A small image classifier, trained from scratch: trained on microscope photos of single blood and bone marrow cells.
Rows from block 5, named by matrix and row number. Rows with one number belong to one channel. Each number is 50 + 12 x the weight over its row's rms, rounded and kept within 0 to 99. All counts start at 0. After the name is the row's rms in percent of the matrix's.
# convs1: 3x3 conv (model.blocks.5.convs.1.weight, 192x192x3x3), inputs 0-19, a 3x3 kernel for each
# convs2: expand pointwise conv (model.blocks.5.convs.2.weight, 768x192x1x1, transposed), outputs 0-191
convs1.6 139:50 55 48 42 51 32 33 12 25 57 49 62 60 50 55 70 81 72 35 54 39 51 52 53 50 52 42 37 58 46 53 56 54 56 49 40 46 50 34 54 59 54 49 49 51 50 49 49 38 47 35 25 16 36 73 73 87 68 50 65 72 49 63 49 51 54 48 48 54 50 52 53 53 50 50 64 53 53 69 57 57 42 25 41 32 42 44 42 59 60 71 62 67 67 53 49 73 57 56 70 70 82 67 53 60 75 49 61 46 51 34 54 58 54 50 49 50 44 49 32 52 57 55 49 48 49 65 58 67 60 59 47 59 36 52 55 49 54 64 54 52 68 67 62 56 54 59 59 46 56 60 66 58 32 52 32 49 52 51 46 49 40 66 65 76 62 59 55 66 39 53 37 57 47 54 56 54 56 51 40
convs2.6 163:39 46 60 46 53 50 51 55 43 58 57 63 49 57 32 43 42 50 83 43 51 56 56 46 46 54 62 60 50 54 59 54 47 61 44 50 47 55 52 48 36 60 46 41 36 41 31 58 46 61 19 52 54 50 60 44 86 54 47 53 44 71 55 52 49 51 58 51 62 50 52 61 54 57 55 41 40 50 51 58 64 50 44 43 59 44 57 36 70 52 64 47 61 51 52 51 48 42 50 96 37 41 56 56 36 55 57 49 56 56 60 59 45 57 40 58 40 42 56 46 55 59 53 10 98 50 42 58 55 55 42 38 53 44 55 43 61 51 42 83 64 82 54 56 67 68 69 45 24 57 57 51 48 45 58 71 71 35 54 52 50 53 42 56 53 54 69 57 57 50 58 56 72 47 55 52 39 42 47 52 56 60 52 57 63 60 42 55 43 47 48 43
convs1.7 086:47 42 45 57 61 64 66 65 53 45 48 35 56 55 35 37 29 20 41 39 35 54 38 54 62 61 61 39 42 30 60 46 58 60 61 60 63 57 69 59 42 61 53 54 58 48 51 47 54 63 58 63 64 52 34 16 25 37 44 48 38 42 40 55 52 56 47 46 52 49 48 52 56 62 61 56 50 58 56 59 61 51 70 53 69 77 36 51 45 31 31 26 23 33 59 40 34 37 27 30 19 28 34 57 46 34 39 35 63 56 68 58 43 58 52 55 57 62 56 65 58 43 59 53 55 59 34 35 38 34 67 48 45 60 41 54 59 55 55 53 47 51 49 51 53 54 54 52 48 47 49 44 50 46 39 41 48 38 55 64 62 66 29 28 34 36 68 48 41 59 40 40 45 35 58 45 57 58 61 57
convs2.7 089:33 34 75 42 42 63 50 54 33 73 60 45 32 58 33 40 39 44 53 46 59 58 67 58 65 42 54 42 62 55 55 55 41 51 30 46 54 50 58 61 41 69 24 58 16 31 53 51 55 38 49 47 45 48 77 46 58 65 20 55 45 46 39 41 67 50 47 49 59 57 71 49 48 47 63 42 24 41 46 73 41 39 47 28 84 55 69 27 45 38 50 29 46 34 36 55 48 35 43 58 52 58 72 45 30 62 48 59 64 61 34 56 57 80 30 72 37 37 45 58 53 42 58 56 50 51 25 63 69 63 52 55 66 55 63 54 41 39 51 53 65 54 28 54 62 43 54 46 40 59 59 47 35 49 70 56 52 39 43 53 56 67 48 54 50 69 62 58 51 60 55 53 71 46 70 31 48 35 45 32 43 80 58 57 50 52 27 49 51 42 51 53
convs1.8 080:39 44 42 63 54 38 63 50 18 68 43 39 55 48 32 37 41 50 40 40 57 44 50 69 52 55 65 38 39 53 43 50 63 51 55 54 43 57 78 49 57 77 62 70 77 44 49 48 66 52 47 60 52 23 74 44 20 67 37 30 43 30 45 50 49 54 50 50 53 51 51 55 50 41 42 41 40 36 40 35 42 56 50 51 48 52 38 42 47 42 69 49 30 72 54 15 46 43 29 70 45 25 74 40 22 49 36 38 41 55 79 49 56 77 61 72 77 39 55 77 49 58 77 61 70 75 62 55 32 74 47 30 60 53 21 60 41 44 48 44 35 45 38 43 60 45 42 50 43 34 39 37 47 40 45 61 49 51 67 53 54 62 64 50 30 74 45 29 58 49 30 39 38 53 41 50 64 50 56 57
convs2.8 062:51 59 41 67 79 42 80 46 57 36 33 28 58 52 72 74 64 53 37 64 47 51 41 65 41 46 67 54 55 39 55 51 61 49 58 55 38 53 53 44 41 44 52 41 47 63 66 42 47 56 60 38 51 35 49 39 61 45 56 23 61 40 49 67 34 49 33 71 58 48 56 54 48 50 48 73 54 50 43 52 49 42 35 49 58 38 57 63 54 52 33 63 30 55 60 23 69 66 49 47 63 46 44 54 74 22 45 41 52 40 46 19 48 52 54 52 70 65 55 39 55 60 44 52 49 42 54 53 42 44 59 64 10 37 48 56 48 50 67 48 41 20 56 34 29 51 26 52 65 33 36 59 60 64 47 64 69 82 44 64 51 51 58 12 52 52 42 30 39 46 28 45 42 42 32 60 62 61 44 57 58 34 41 35 64 49 67 60 46 51 37 64
convs1.9 083:44 40 45 59 63 65 67 65 52 44 50 34 55 53 37 35 30 22 38 38 35 53 35 52 61 62 59 40 44 34 59 44 57 60 63 58 65 56 68 58 44 59 53 55 59 47 50 47 54 65 57 64 64 53 34 18 26 37 48 47 37 44 41 53 53 56 46 47 53 49 49 53 56 67 66 56 50 58 57 63 66 52 70 51 67 76 37 50 45 29 31 28 23 34 60 41 34 37 30 31 21 28 34 56 47 34 42 36 63 57 67 59 42 57 53 53 56 64 57 66 58 42 58 52 53 60 33 34 37 35 67 48 42 58 42 56 61 55 57 53 47 51 50 52 52 55 52 53 49 48 48 44 50 46 38 39 49 35 54 63 62 65 30 28 34 35 66 48 40 58 40 37 44 35 58 43 57 60 62 57
convs2.9 085:34 33 77 40 43 62 45 53 34 69 61 43 30 55 35 35 40 41 49 45 64 56 66 60 68 39 50 47 60 57 54 57 48 46 28 47 52 45 57 62 44 72 27 55 24 37 53 52 55 38 44 44 46 54 75 51 57 65 21 59 41 46 37 40 65 50 43 46 53 56 69 42 52 47 57 46 23 36 48 78 40 41 54 26 81 51 69 32 40 41 43 27 48 33 34 55 50 36 39 56 46 52 74 45 32 58 48 58 59 61 35 56 59 75 28 69 40 42 48 56 54 42 56 53 49 49 23 62 63 64 49 54 74 51 63 54 37 36 57 51 69 54 30 54 61 47 51 46 44 55 64 49 32 52 72 57 50 36 48 52 56 67 50 59 53 70 61 54 53 58 51 54 68 47 67 31 52 36 45 25 43 80 58 61 51 53 27 46 54 43 49 55
convs1.10 095:57 45 52 52 68 59 28 52 69 42 61 65 28 35 60 44 49 45 41 44 35 47 59 43 49 41 51 45 44 37 45 63 41 42 39 57 47 39 31 62 53 51 71 48 44 59 47 58 59 58 61 37 55 62 11 59 56 32 60 66 46 41 25 53 50 44 54 51 46 58 50 45 56 50 51 37 55 53 46 39 47 70 63 72 44 34 58 42 54 69 26 64 61 28 46 65 34 33 34 17 57 60 31 55 62 39 31 30 45 38 29 61 54 53 69 48 42 46 37 29 61 54 52 67 49 42 25 64 64 30 60 67 29 29 45 51 48 56 34 43 57 48 42 48 38 53 51 34 47 49 53 44 38 43 41 38 50 60 46 54 48 51 22 61 60 29 58 65 35 35 37 47 45 36 45 63 39 44 36 56
convs2.10 098:50 61 56 60 60 43 63 49 66 56 41 28 64 59 58 77 72 48 57 68 19 29 41 45 43 71 54 58 41 32 54 21 54 69 49 53 63 58 63 49 41 49 45 43 37 66 67 39 55 49 55 53 53 43 44 46 54 56 66 30 64 47 50 64 44 38 29 64 54 46 58 50 43 64 34 79 42 56 42 59 51 46 34 42 62 48 51 40 58 48 40 52 34 57 52 31 56 58 65 46 77 53 36 41 72 34 45 50 51 41 52 29 69 57 54 55 74 61 50 45 66 59 44 53 59 38 41 37 42 48 60 57 38 27 35 53 50 53 62 60 35 45 68 31 36 61 37 51 55 45 53 33 55 43 58 51 51 69 27 56 28 55 76 50 53 51 30 37 44 59 33 44 65 49 28 55 70 61 41 68 62 43 45 40 73 57 68 50 40 50 35 53
convs1.11 127:44 50 46 47 59 42 37 38 38 36 39 54 46 46 64 57 44 81 54 63 63 53 60 45 52 44 28 63 64 59 57 59 41 49 34 23 49 41 52 50 51 43 54 45 34 47 50 50 41 52 49 45 45 40 54 17 35 20 46 60 41 60 75 56 48 46 55 48 45 57 56 46 70 59 50 60 55 52 58 48 56 21 49 62 54 56 66 57 49 61 37 19 38 30 44 64 46 49 74 52 15 37 25 45 61 47 61 69 48 43 50 51 51 42 52 47 33 47 44 52 51 53 43 49 46 32 45 27 39 28 54 64 42 56 64 64 54 46 56 57 60 55 46 65 64 44 44 51 51 51 60 46 63 53 64 64 53 56 44 45 48 33 49 26 40 27 53 61 40 60 65 63 63 61 57 59 42 54 36 25
convs2.11 161:46 76 33 65 56 40 53 38 69 41 39 32 53 51 55 64 67 55 55 59 47 60 40 47 42 44 64 56 57 42 59 52 60 58 66 76 55 60 47 55 62 34 64 46 65 81 63 50 27 50 54 53 57 49 41 53 49 31 51 50 81 34 40 61 30 45 34 51 44 52 39 59 47 57 47 53 69 56 46 34 64 44 46 63 40 40 43 61 57 39 33 74 26 58 58 51 51 55 45 41 68 40 35 40 68 46 57 33 29 39 60 44 46 39 64 35 57 80 57 33 50 58 44 51 39 47 63 46 42 29 53 58 52 45 47 53 60 61 69 43 49 43 57 44 32 64 39 63 63 50 28 45 59 44 30 60 46 59 59 50 48 31 43 59 38 38 30 36 41 61 27 48 34 32 41 61 71 66 50 53 47 40 27 31 64 45 72 71 44 55 46 62
convs1.12 094:64 63 70 66 64 72 67 59 47 45 48 41 40 51 44 25 46 38 55 50 56 51 54 59 54 46 60 54 48 56 47 54 63 53 47 62 48 43 47 62 52 60 69 60 62 65 61 68 72 61 68 63 55 44 49 80 46 48 64 41 18 37 25 49 50 47 53 53 50 52 53 53 44 44 45 32 47 43 29 31 41 70 47 54 57 45 55 42 48 53 42 75 54 48 58 52 14 33 31 53 78 51 47 64 51 15 29 30 49 44 49 62 52 61 68 61 66 48 45 48 64 54 60 68 61 64 60 86 67 54 64 73 28 34 37 43 45 44 36 45 44 29 36 44 42 54 41 35 53 41 26 42 40 55 48 57 56 55 58 60 51 57 56 85 60 52 61 65 25 36 32 55 49 57 46 55 63 51 46 61
convs2.12 078:59 63 58 52 75 38 77 43 53 32 58 41 44 45 60 55 51 51 75 52 57 42 35 59 32 49 56 69 47 40 50 50 46 59 38 52 40 62 51 26 44 47 46 43 28 59 56 43 50 44 65 51 60 43 51 52 56 54 58 20 60 34 67 59 58 34 38 74 60 60 61 42 36 69 56 57 40 67 44 60 41 56 24 38 69 37 54 54 68 69 45 41 39 61 75 27 54 69 42 43 55 45 57 39 54 15 37 49 49 51 52 14 55 61 45 65 82 56 69 53 45 59 51 58 37 37 39 55 33 45 64 57 32 20 49 58 52 54 63 61 50 47 53 15 39 61 19 50 55 23 51 58 70 53 62 55 40 70 50 43 60 51 54 39 57 55 40 51 52 32 35 35 58 59 46 71 58 48 55 50 52 32 38 55 63 54 48 52 37 58 48 54
convs1.13 068:52 55 47 55 64 66 66 68 58 46 61 51 56 48 36 45 33 25 50 39 44 51 41 51 54 56 62 44 38 34 50 50 50 51 48 58 61 53 66 65 48 50 46 43 41 56 56 53 60 63 57 67 70 57 32 05 17 31 39 34 47 33 29 59 54 56 51 48 52 53 52 53 44 50 50 46 50 45 41 46 48 49 77 64 69 68 39 57 59 38 19 28 31 30 56 36 40 28 23 27 10 21 30 51 38 44 34 30 60 50 66 63 49 50 46 44 43 62 48 64 61 47 49 49 45 44 28 37 30 36 63 42 56 55 34 44 56 52 48 51 40 43 43 42 52 53 53 47 44 43 45 41 45 56 44 51 52 39 51 63 58 64 27 25 28 33 65 42 51 54 33 46 39 33 52 50 51 51 47 57
convs2.13 071:28 35 67 47 31 60 37 55 40 86 55 48 32 66 18 34 38 46 56 42 38 49 58 54 58 51 54 44 64 56 60 37 42 51 38 46 57 51 54 61 24 64 29 54 21 44 59 46 54 45 51 47 37 42 79 40 64 54 32 63 50 51 37 44 61 52 48 40 50 52 55 53 56 53 47 46 27 46 44 65 55 40 63 47 68 64 52 12 49 41 49 41 45 43 38 62 55 35 53 58 52 58 60 51 41 70 54 51 56 56 47 77 71 66 29 62 28 43 39 55 69 41 50 49 64 53 39 56 64 58 47 52 67 58 48 52 49 47 51 47 59 49 32 69 86 48 69 44 55 65 58 38 41 52 58 56 51 16 30 67 50 53 62 50 51 63 69 55 49 66 51 60 91 43 66 40 52 35 42 38 54 66 53 56 60 67 38 47 51 48 54 53
convs1.14 047:41 46 43 53 61 72 51 51 59 38 45 39 31 46 42 42 53 34 58 55 51 42 43 48 49 37 58 59 52 52 40 48 51 48 42 62 40 35 37 33 25 31 43 36 47 39 45 46 53 62 67 47 52 53 29 64 60 27 75 58 48 41 24 50 51 50 53 52 49 50 50 50 42 38 44 23 35 41 36 39 47 60 56 50 53 42 51 44 52 46 38 66 67 34 67 64 42 38 18 29 66 65 34 71 61 42 28 14 39 34 36 35 26 31 46 37 45 43 35 34 37 28 33 48 37 44 38 64 76 35 87 97 37 32 35 35 32 40 24 34 42 37 43 42 41 48 47 33 48 43 42 46 41 51 47 46 44 42 44 52 41 52 36 60 68 36 74 80 40 34 31 57 55 53 38 48 51 46 40 60
convs2.14 047:54 61 71 59 50 46 51 54 58 60 52 41 52 55 58 80 59 39 63 61 29 32 55 58 58 63 45 49 44 39 40 33 46 59 45 51 77 51 61 46 36 58 47 46 04 59 65 48 57 45 62 47 51 53 58 46 44 55 64 46 49 33 44 59 43 55 35 52 48 41 61 49 43 41 39 80 26 58 53 61 42 53 42 36 73 49 59 45 63 55 51 45 41 45 50 42 52 54 60 27 68 56 53 49 67 40 43 52 59 45 51 24 57 65 39 62 73 49 50 51 64 50 46 61 56 47 44 47 54 56 54 45 39 34 36 50 50 48 58 34 53 46 54 40 20 43 21 42 54 46 57 37 44 48 52 38 48 95 35 44 36 60 74 39 48 60 32 42 46 46 41 52 89 61 37 51 50 48 50 58 56 48 48 41 59 39 61 45 48 49 39 49
convs1.15 070:53 64 53 73 53 55 74 45 17 57 43 32 44 49 34 27 40 53 46 44 62 49 50 62 50 54 56 39 42 60 47 52 62 54 49 46 38 49 66 51 56 71 67 75 80 55 63 54 69 54 57 65 45 25 77 51 21 63 39 34 25 38 60 48 50 54 51 52 53 53 55 54 45 40 46 35 34 38 36 30 42 64 47 51 45 51 42 40 46 44 73 66 30 67 49 27 31 31 37 78 62 29 66 47 31 27 33 51 39 48 67 52 55 72 65 77 82 39 47 69 52 54 71 65 75 81 77 77 42 66 44 42 46 36 29 49 40 43 38 37 36 40 36 46 54 48 41 41 41 38 36 40 52 42 46 58 51 49 61 50 53 57 73 70 36 70 44 40 44 35 37 43 43 60 46 49 61 50 52 49
convs2.15 054:55 58 55 50 61 47 69 47 52 29 46 37 45 42 68 57 53 49 54 66 58 54 37 57 34 46 56 67 58 34 42 60 50 52 41 53 28 59 46 33 22 45 45 47 32 62 65 44 45 44 61 29 62 45 65 47 62 47 46 27 59 38 62 53 39 43 43 70 46 57 55 56 49 47 59 57 53 64 37 50 43 57 34 52 60 34 49 52 56 69 36 54 40 57 77 39 74 62 42 39 62 51 59 41 63 21 44 38 51 42 38 25 46 56 56 58 68 56 61 48 39 62 41 34 59 50 45 57 24 54 58 56 13 42 57 46 63 59 71 41 53 48 49 31 29 46 23 54 49 41 45 70 68 63 51 60 42 71 40 51 65 55 47 04 58 50 58 36 47 36 29 49 40 53 49 69 64 51 55 54 45 34 44 48 60 63 58 58 44 54 40 61
convs1.16 110:40 43 55 53 56 62 59 53 30 60 50 44 41 50 30 23 36 42 29 27 42 37 46 57 43 49 62 28 23 41 34 47 61 48 50 60 38 40 55 54 48 60 60 62 63 49 46 61 61 54 62 60 53 34 68 70 36 54 52 34 23 23 47 49 52 48 52 51 47 52 50 51 57 45 52 46 49 48 51 48 58 74 49 56 51 46 42 45 47 41 60 67 48 53 54 31 28 28 21 64 73 38 54 54 32 26 23 33 35 38 56 54 48 60 57 63 64 34 38 54 54 47 61 57 62 65 63 69 48 60 52 54 46 40 26 59 48 51 44 49 42 44 46 48 57 52 46 44 52 36 35 39 50 30 31 46 43 50 54 46 52 62 64 67 44 58 46 47 39 36 30 30 24 40 33 47 59 44 48 59
convs2.16 087:41 67 50 50 69 60 66 42 65 46 44 33 58 60 88 63 60 52 46 49 53 58 53 64 55 51 52 46 54 51 62 46 51 50 50 60 22 44 46 59 37 45 60 49 49 67 54 41 43 39 53 35 47 32 40 34 38 44 62 35 70 41 44 55 43 42 32 56 59 60 53 48 38 61 60 60 48 41 31 50 46 37 31 54 51 53 50 52 44 49 33 56 33 43 43 36 72 45 43 43 67 42 55 43 42 28 32 57 42 44 39 21 48 55 54 51 73 64 41 53 59 41 49 57 43 36 48 62 55 43 66 60 30 36 60 63 48 47 71 45 57 46 52 24 29 51 13 48 54 18 51 77 40 62 45 46 53 80 45 68 61 39 46 19 57 40 50 43 42 54 25 36 37 39 39 42 63 64 45 53 51 65 31 42 50 62 64 55 52 46 48 64
convs1.17 073:38 54 35 42 47 37 22 45 26 57 33 50 41 32 24 65 43 52 34 40 45 39 50 64 36 42 51 32 39 42 38 49 57 36 40 47 38 56 62 42 50 68 42 58 57 39 56 46 44 45 43 26 47 35 78 29 57 69 43 32 75 43 43 52 53 55 55 50 53 50 53 53 51 41 51 37 47 47 50 44 52 40 55 46 40 39 30 49 52 48 70 32 40 51 49 11 66 57 32 75 34 48 62 45 22 70 47 41 36 55 61 41 52 66 41 60 55 35 55 56 43 51 68 40 60 54 60 42 44 50 41 24 56 59 29 54 40 51 43 42 47 56 50 56 57 35 48 46 38 38 56 38 53 35 46 46 46 51 65 38 45 52 63 36 53 56 41 28 58 54 35 32 38 39 32 51 59 35 40 49
convs2.17 074:37 60 39 64 56 52 61 47 67 58 41 34 61 54 69 72 64 53 39 65 39 42 45 51 48 60 38 44 62 43 64 39 57 48 57 52 52 57 50 63 27 43 61 42 67 64 66 36 47 58 71 39 40 40 48 28 49 49 59 40 58 48 40 64 38 48 27 55 43 52 44 49 50 41 53 70 57 43 37 44 52 32 45 64 39 60 51 44 42 35 37 63 37 53 40 34 77 44 48 58 67 64 48 52 77 40 42 52 44 39 53 43 48 51 60 46 45 56 45 40 59 48 41 49 43 57 59 54 50 43 56 59 28 53 54 47 42 58 72 40 53 25 50 55 46 34 47 53 73 45 48 42 45 58 44 63 52 57 41 69 37 49 60 14 48 44 55 37 46 62 29 49 52 29 36 43 58 63 38 64 59 47 37 39 63 45 69 64 53 40 35 68
convs1.18 110:59 56 66 67 48 64 91 63 59 44 53 26 46 45 50 17 50 45 70 55 73 50 49 55 56 45 59 65 56 70 49 46 54 63 51 65 54 49 61 54 42 52 50 41 51 56 51 62 71 55 67 81 55 53 49 74 27 63 57 46 17 48 30 47 47 48 49 54 50 47 52 50 57 53 45 42 45 37 37 40 39 65 44 52 56 48 62 39 47 49 50 73 42 69 49 61 20 37 34 45 75 42 66 51 54 20 44 31 54 51 63 54 43 50 50 41 54 57 51 64 56 44 51 52 42 52 50 76 53 73 55 78 39 44 41 48 50 42 44 41 42 30 43 42 49 59 40 46 52 44 27 47 41 71 53 72 51 46 51 56 44 57 51 76 47 70 51 66 33 43 36 67 56 69 49 48 54 59 50 63
convs2.18 096:67 54 54 55 77 45 85 50 50 41 52 44 38 42 65 60 50 47 69 59 66 42 42 57 39 40 64 58 51 41 38 52 54 59 48 58 32 56 42 23 54 51 37 42 25 51 56 54 52 35 61 53 59 50 65 63 85 53 49 12 55 46 60 63 48 43 41 87 66 43 57 45 38 58 50 60 46 63 51 56 41 70 16 41 72 37 58 52 60 65 44 52 40 52 69 18 44 60 46 57 55 37 60 48 54 14 51 49 52 56 43 14 56 65 45 61 79 54 64 44 40 51 53 43 44 37 36 46 44 50 54 60 37 22 50 56 46 47 63 47 41 41 48 14 31 58 18 54 59 28 44 76 58 56 57 57 51 80 43 36 67 55 53 49 54 64 49 43 47 28 40 41 55 62 53 60 55 46 66 50 47 39 42 50 59 53 47 43 42 58 47 50
convs1.19 089:42 41 44 59 64 64 68 65 53 47 48 33 56 55 38 36 32 21 34 35 36 49 35 54 60 61 62 34 35 32 58 42 54 60 59 60 65 59 69 58 42 60 55 56 63 45 50 45 54 62 56 64 61 53 36 19 28 39 46 53 38 42 44 54 53 57 47 44 53 46 47 50 58 67 65 57 49 60 60 62 68 54 73 51 71 76 36 51 45 27 34 28 22 33 57 42 35 41 33 34 23 28 34 59 52 34 44 38 63 56 68 57 44 59 55 55 61 63 57 66 56 44 58 55 57 59 34 36 38 33 66 48 43 61 45 56 63 60 59 51 51 54 52 56 55 55 53 53 48 50 50 43 50 41 38 39 48 37 53 60 60 65 31 30 34 35 65 49 43 58 41 34 40 36 54 41 53 61 59 60
convs2.19 092:31 34 71 40 47 63 50 56 34 75 62 46 32 63 40 35 37 38 51 46 57 56 68 61 67 40 53 42 62 57 55 55 46 45 27 42 50 47 59 65 46 68 27 62 27 36 53 51 56 39 41 47 42 49 71 49 53 68 26 54 43 47 37 36 64 49 44 47 60 59 69 47 47 49 62 42 28 35 47 80 40 37 53 25 80 55 70 35 37 33 43 25 44 31 32 54 48 31 39 54 48 49 75 47 38 56 52 54 63 58 33 55 60 76 31 71 41 40 43 54 60 38 53 55 52 53 26 60 71 66 51 55 66 52 61 51 35 34 53 52 67 54 33 53 59 50 55 46 42 57 59 49 30 52 70 54 46 40 44 55 56 67 51 56 45 66 66 56 53 61 56 48 62 42 71 27 50 35 45 30 38 78 57 58 52 49 30 43 59 40 48 56
convs1.20 123:49 51 45 53 56 57 36 56 69 35 52 70 32 45 75 36 38 57 54 53 50 59 54 31 56 44 47 61 52 48 59 52 29 43 36 51 49 42 35 58 48 32 70 50 48 51 52 50 51 53 64 45 56 60 25 45 61 27 52 63 39 47 54 51 47 43 54 48 44 54 49 44 61 55 54 47 53 57 41 39 47 41 61 66 47 57 79 45 60 61 20 43 62 22 41 76 31 36 60 26 43 63 27 51 68 43 42 60 50 41 31 61 49 32 68 49 47 51 43 33 60 51 33 67 50 48 23 46 58 29 54 76 38 41 61 51 52 62 37 50 62 46 43 54 47 51 61 41 50 60 51 43 49 54 54 49 60 54 34 57 51 49 26 45 58 26 55 68 38 46 58 62 53 49 60 51 31 49 37 49
convs2.20 133:55 62 34 74 61 43 62 44 69 35 35 32 53 48 54 78 74 51 46 68 42 42 39 51 42 54 62 60 48 30 46 44 59 68 63 62 57 61 57 48 75 38 55 38 62 70 65 47 49 51 62 60 56 45 39 53 55 42 67 41 74 41 46 63 33 45 36 61 46 46 49 58 45 52 44 79 60 55 54 40 53 53 37 58 47 40 55 70 63 48 31 67 32 55 55 37 45 64 53 45 75 42 38 38 77 38 57 44 41 38 49 31 57 45 67 38 68 70 52 35 55 54 37 53 46 46 57 45 43 40 53 63 31 35 48 49 54 53 64 54 45 41 72 34 35 59 39 60 57 53 38 46 57 39 43 62 52 68 49 50 45 44 58 57 39 44 38 34 38 51 38 43 31 56 32 59 69 69 49 67 51 30 42 27 68 48 67 52 38 54 31 55
convs1.21 139:49 57 49 42 49 31 33 13 25 57 46 62 59 50 57 70 81 70 33 53 40 51 52 51 50 52 43 37 58 46 54 55 52 56 48 41 47 51 36 55 59 55 52 48 54 52 52 50 39 48 36 27 16 36 76 74 86 69 46 65 71 47 59 49 51 53 48 48 53 50 53 53 52 49 49 64 53 52 65 55 54 41 23 39 30 42 45 42 60 60 73 62 68 71 53 51 74 59 55 72 71 83 68 52 63 75 51 60 48 53 36 55 59 55 52 49 52 45 50 34 53 59 55 52 50 54 66 60 68 60 59 48 60 35 52 55 49 52 64 54 52 66 65 60 55 51 57 60 45 56 56 64 57 32 52 33 46 52 52 45 50 42 69 68 76 64 58 55 68 38 54 36 57 47 54 54 53 56 51 41
convs2.21 168:42 45 61 48 54 50 54 54 43 57 56 63 47 55 33 42 40 49 84 43 55 57 55 47 43 54 61 62 50 52 55 56 46 60 46 50 46 54 51 45 39 60 46 42 38 43 31 58 48 60 22 51 55 53 57 44 85 55 47 49 43 70 54 50 52 53 58 53 60 50 52 60 53 57 55 38 40 52 51 58 63 52 44 46 60 45 55 36 73 54 64 46 61 52 56 46 47 45 49 99 39 42 58 55 36 54 57 50 54 56 61 54 47 60 41 55 42 44 56 48 53 63 53 09 99 51 44 58 53 53 45 36 49 41 54 44 59 51 42 81 61 82 51 55 66 67 66 44 24 55 56 50 49 46 58 72 74 37 53 52 51 52 40 57 52 51 66 57 57 48 58 56 67 49 58 51 42 41 47 50 55 59 52 58 61 59 40 54 39 51 49 41
convs1.22 086:47 45 43 55 61 64 63 63 53 45 50 42 56 53 34 42 31 19 43 38 38 54 44 56 62 62 68 39 40 31 57 50 56 58 57 60 64 55 68 61 43 60 50 52 53 53 52 49 57 61 58 66 64 56 34 13 18 36 44 43 43 36 31 58 54 56 49 45 52 51 48 51 51 59 57 52 52 53 51 55 59 49 71 59 69 72 36 57 51 35 24 25 27 32 59 42 36 34 24 29 13 23 32 56 43 38 35 31 65 55 68 62 46 57 53 50 53 63 54 65 59 44 57 53 49 55 34 34 33 34 68 45 50 59 40 49 56 54 50 51 46 48 45 48 53 51 54 50 47 45 48 45 49 49 40 44 52 39 57 62 64 70 28 28 32 36 68 49 45 56 37 41 41 32 55 48 55 59 56 62
convs2.22 089:27 35 71 38 40 62 41 54 35 85 58 44 33 62 29 31 41 43 60 43 49 53 69 59 61 46 53 44 59 58 57 46 45 54 29 49 58 44 56 62 34 69 24 53 18 31 55 46 52 42 47 47 46 50 76 45 59 66 25 62 40 47 38 40 60 52 46 47 53 54 67 49 48 51 59 41 30 36 46 76 44 36 57 32 81 58 62 24 43 37 45 31 46 31 39 55 52 37 46 51 45 55 71 52 35 62 50 52 59 61 36 70 62 73 31 69 34 36 39 54 63 38 57 47 56 52 27 58 64 61 46 52 67 58 59 54 45 37 51 51 66 54 35 58 74 50 58 46 48 60 58 46 32 53 62 55 57 25 44 58 54 68 54 51 50 71 67 53 51 62 57 51 73 45 65 39 49 37 46 35 43 74 60 62 52 59 28 47 51 43 52 54
convs1.23 106:44 66 63 63 56 54 64 47 28 34 26 22 53 45 32 33 26 16 32 29 41 48 42 68 57 51 73 32 35 40 50 48 63 57 51 57 38 48 63 42 30 73 56 73 92 52 63 62 62 58 58 62 48 38 42 43 41 48 42 52 39 49 49 54 54 58 47 48 55 49 53 59 54 55 51 49 41 49 59 54 60 50 48 37 51 58 26 38 29 20 42 50 46 63 59 43 52 41 43 41 49 49 56 52 50 44 47 47 35 47 62 40 29 72 54 71 89 37 45 60 42 30 72 55 71 89 48 74 68 68 64 51 47 60 48 46 49 44 52 37 48 52 49 57 49 45 47 52 43 48 48 46 56 37 30 41 46 43 65 57 52 67 45 64 62 60 60 48 43 54 43 34 36 42 51 49 63 56 53 61
convs2.23 110:49 41 70 46 81 61 84 47 44 50 54 48 50 50 70 44 42 45 53 50 74 65 61 64 57 32 57 40 59 57 52 68 48 39 28 46 27 51 60 65 46 75 43 45 31 41 37 48 65 43 51 43 44 46 48 38 63 62 52 20 44 48 47 44 54 53 46 86 55 60 67 45 40 44 72 51 30 38 49 75 39 37 21 28 76 61 64 46 40 42 49 33 45 46 27 17 57 40 27 57 48 57 81 43 34 23 36 58 60 53 41 28 39 77 35 67 65 45 39 55 48 50 54 55 64 45 26 76 63 63 63 50 24 20 74 53 34 33 57 59 71 53 43 25 41 36 42 48 55 43 58 78 32 58 73 57 47 66 64 43 69 67 34 27 50 56 61 57 56 53 43 47 40 51 53 34 54 48 61 44 42 64 53 55 56 43 38 39 61 43 41 57
convs1.24 123:47 51 48 48 62 44 40 43 40 37 44 53 46 45 66 53 44 78 57 60 64 51 56 41 49 43 30 63 63 64 58 56 35 49 33 26 52 44 50 52 49 38 58 47 38 46 51 53 44 55 53 51 49 40 53 13 35 24 48 60 39 60 76 55 46 44 54 50 44 56 55 42 68 58 55 57 53 56 53 48 58 19 57 62 52 56 69 59 53 62 33 23 38 26 44 65 48 47 74 49 12 40 28 48 65 46 57 71 49 43 48 52 51 37 55 47 36 49 46 49 52 51 39 53 47 34 40 26 43 31 61 66 39 53 68 61 53 51 53 55 61 52 46 66 65 43 48 52 50 53 60 51 64 54 63 62 53 54 40 44 48 35 47 23 41 30 54 62 37 57 67 63 62 64 59 54 38 52 37 27
convs2.24 154:45 75 34 67 53 41 51 41 68 43 38 35 51 49 53 64 68 53 53 60 50 62 39 50 44 42 68 56 54 40 55 54 60 58 69 74 53 61 46 52 66 34 65 46 67 81 64 49 31 50 56 56 57 47 39 56 53 28 51 52 80 34 40 62 30 45 36 48 41 51 40 60 43 55 44 62 68 54 46 31 60 47 45 66 37 44 45 64 54 40 34 72 30 55 60 51 47 56 46 40 67 41 36 38 70 48 58 34 29 38 57 44 44 36 64 35 56 78 54 31 51 56 47 52 41 43 68 47 44 30 51 57 57 46 48 52 58 58 67 41 49 39 57 46 30 64 39 63 61 50 25 44 56 43 30 62 44 57 60 51 48 29 41 58 38 36 32 36 40 57 29 50 35 40 38 58 69 63 48 53 43 39 28 32 68 46 69 69 44 54 43 62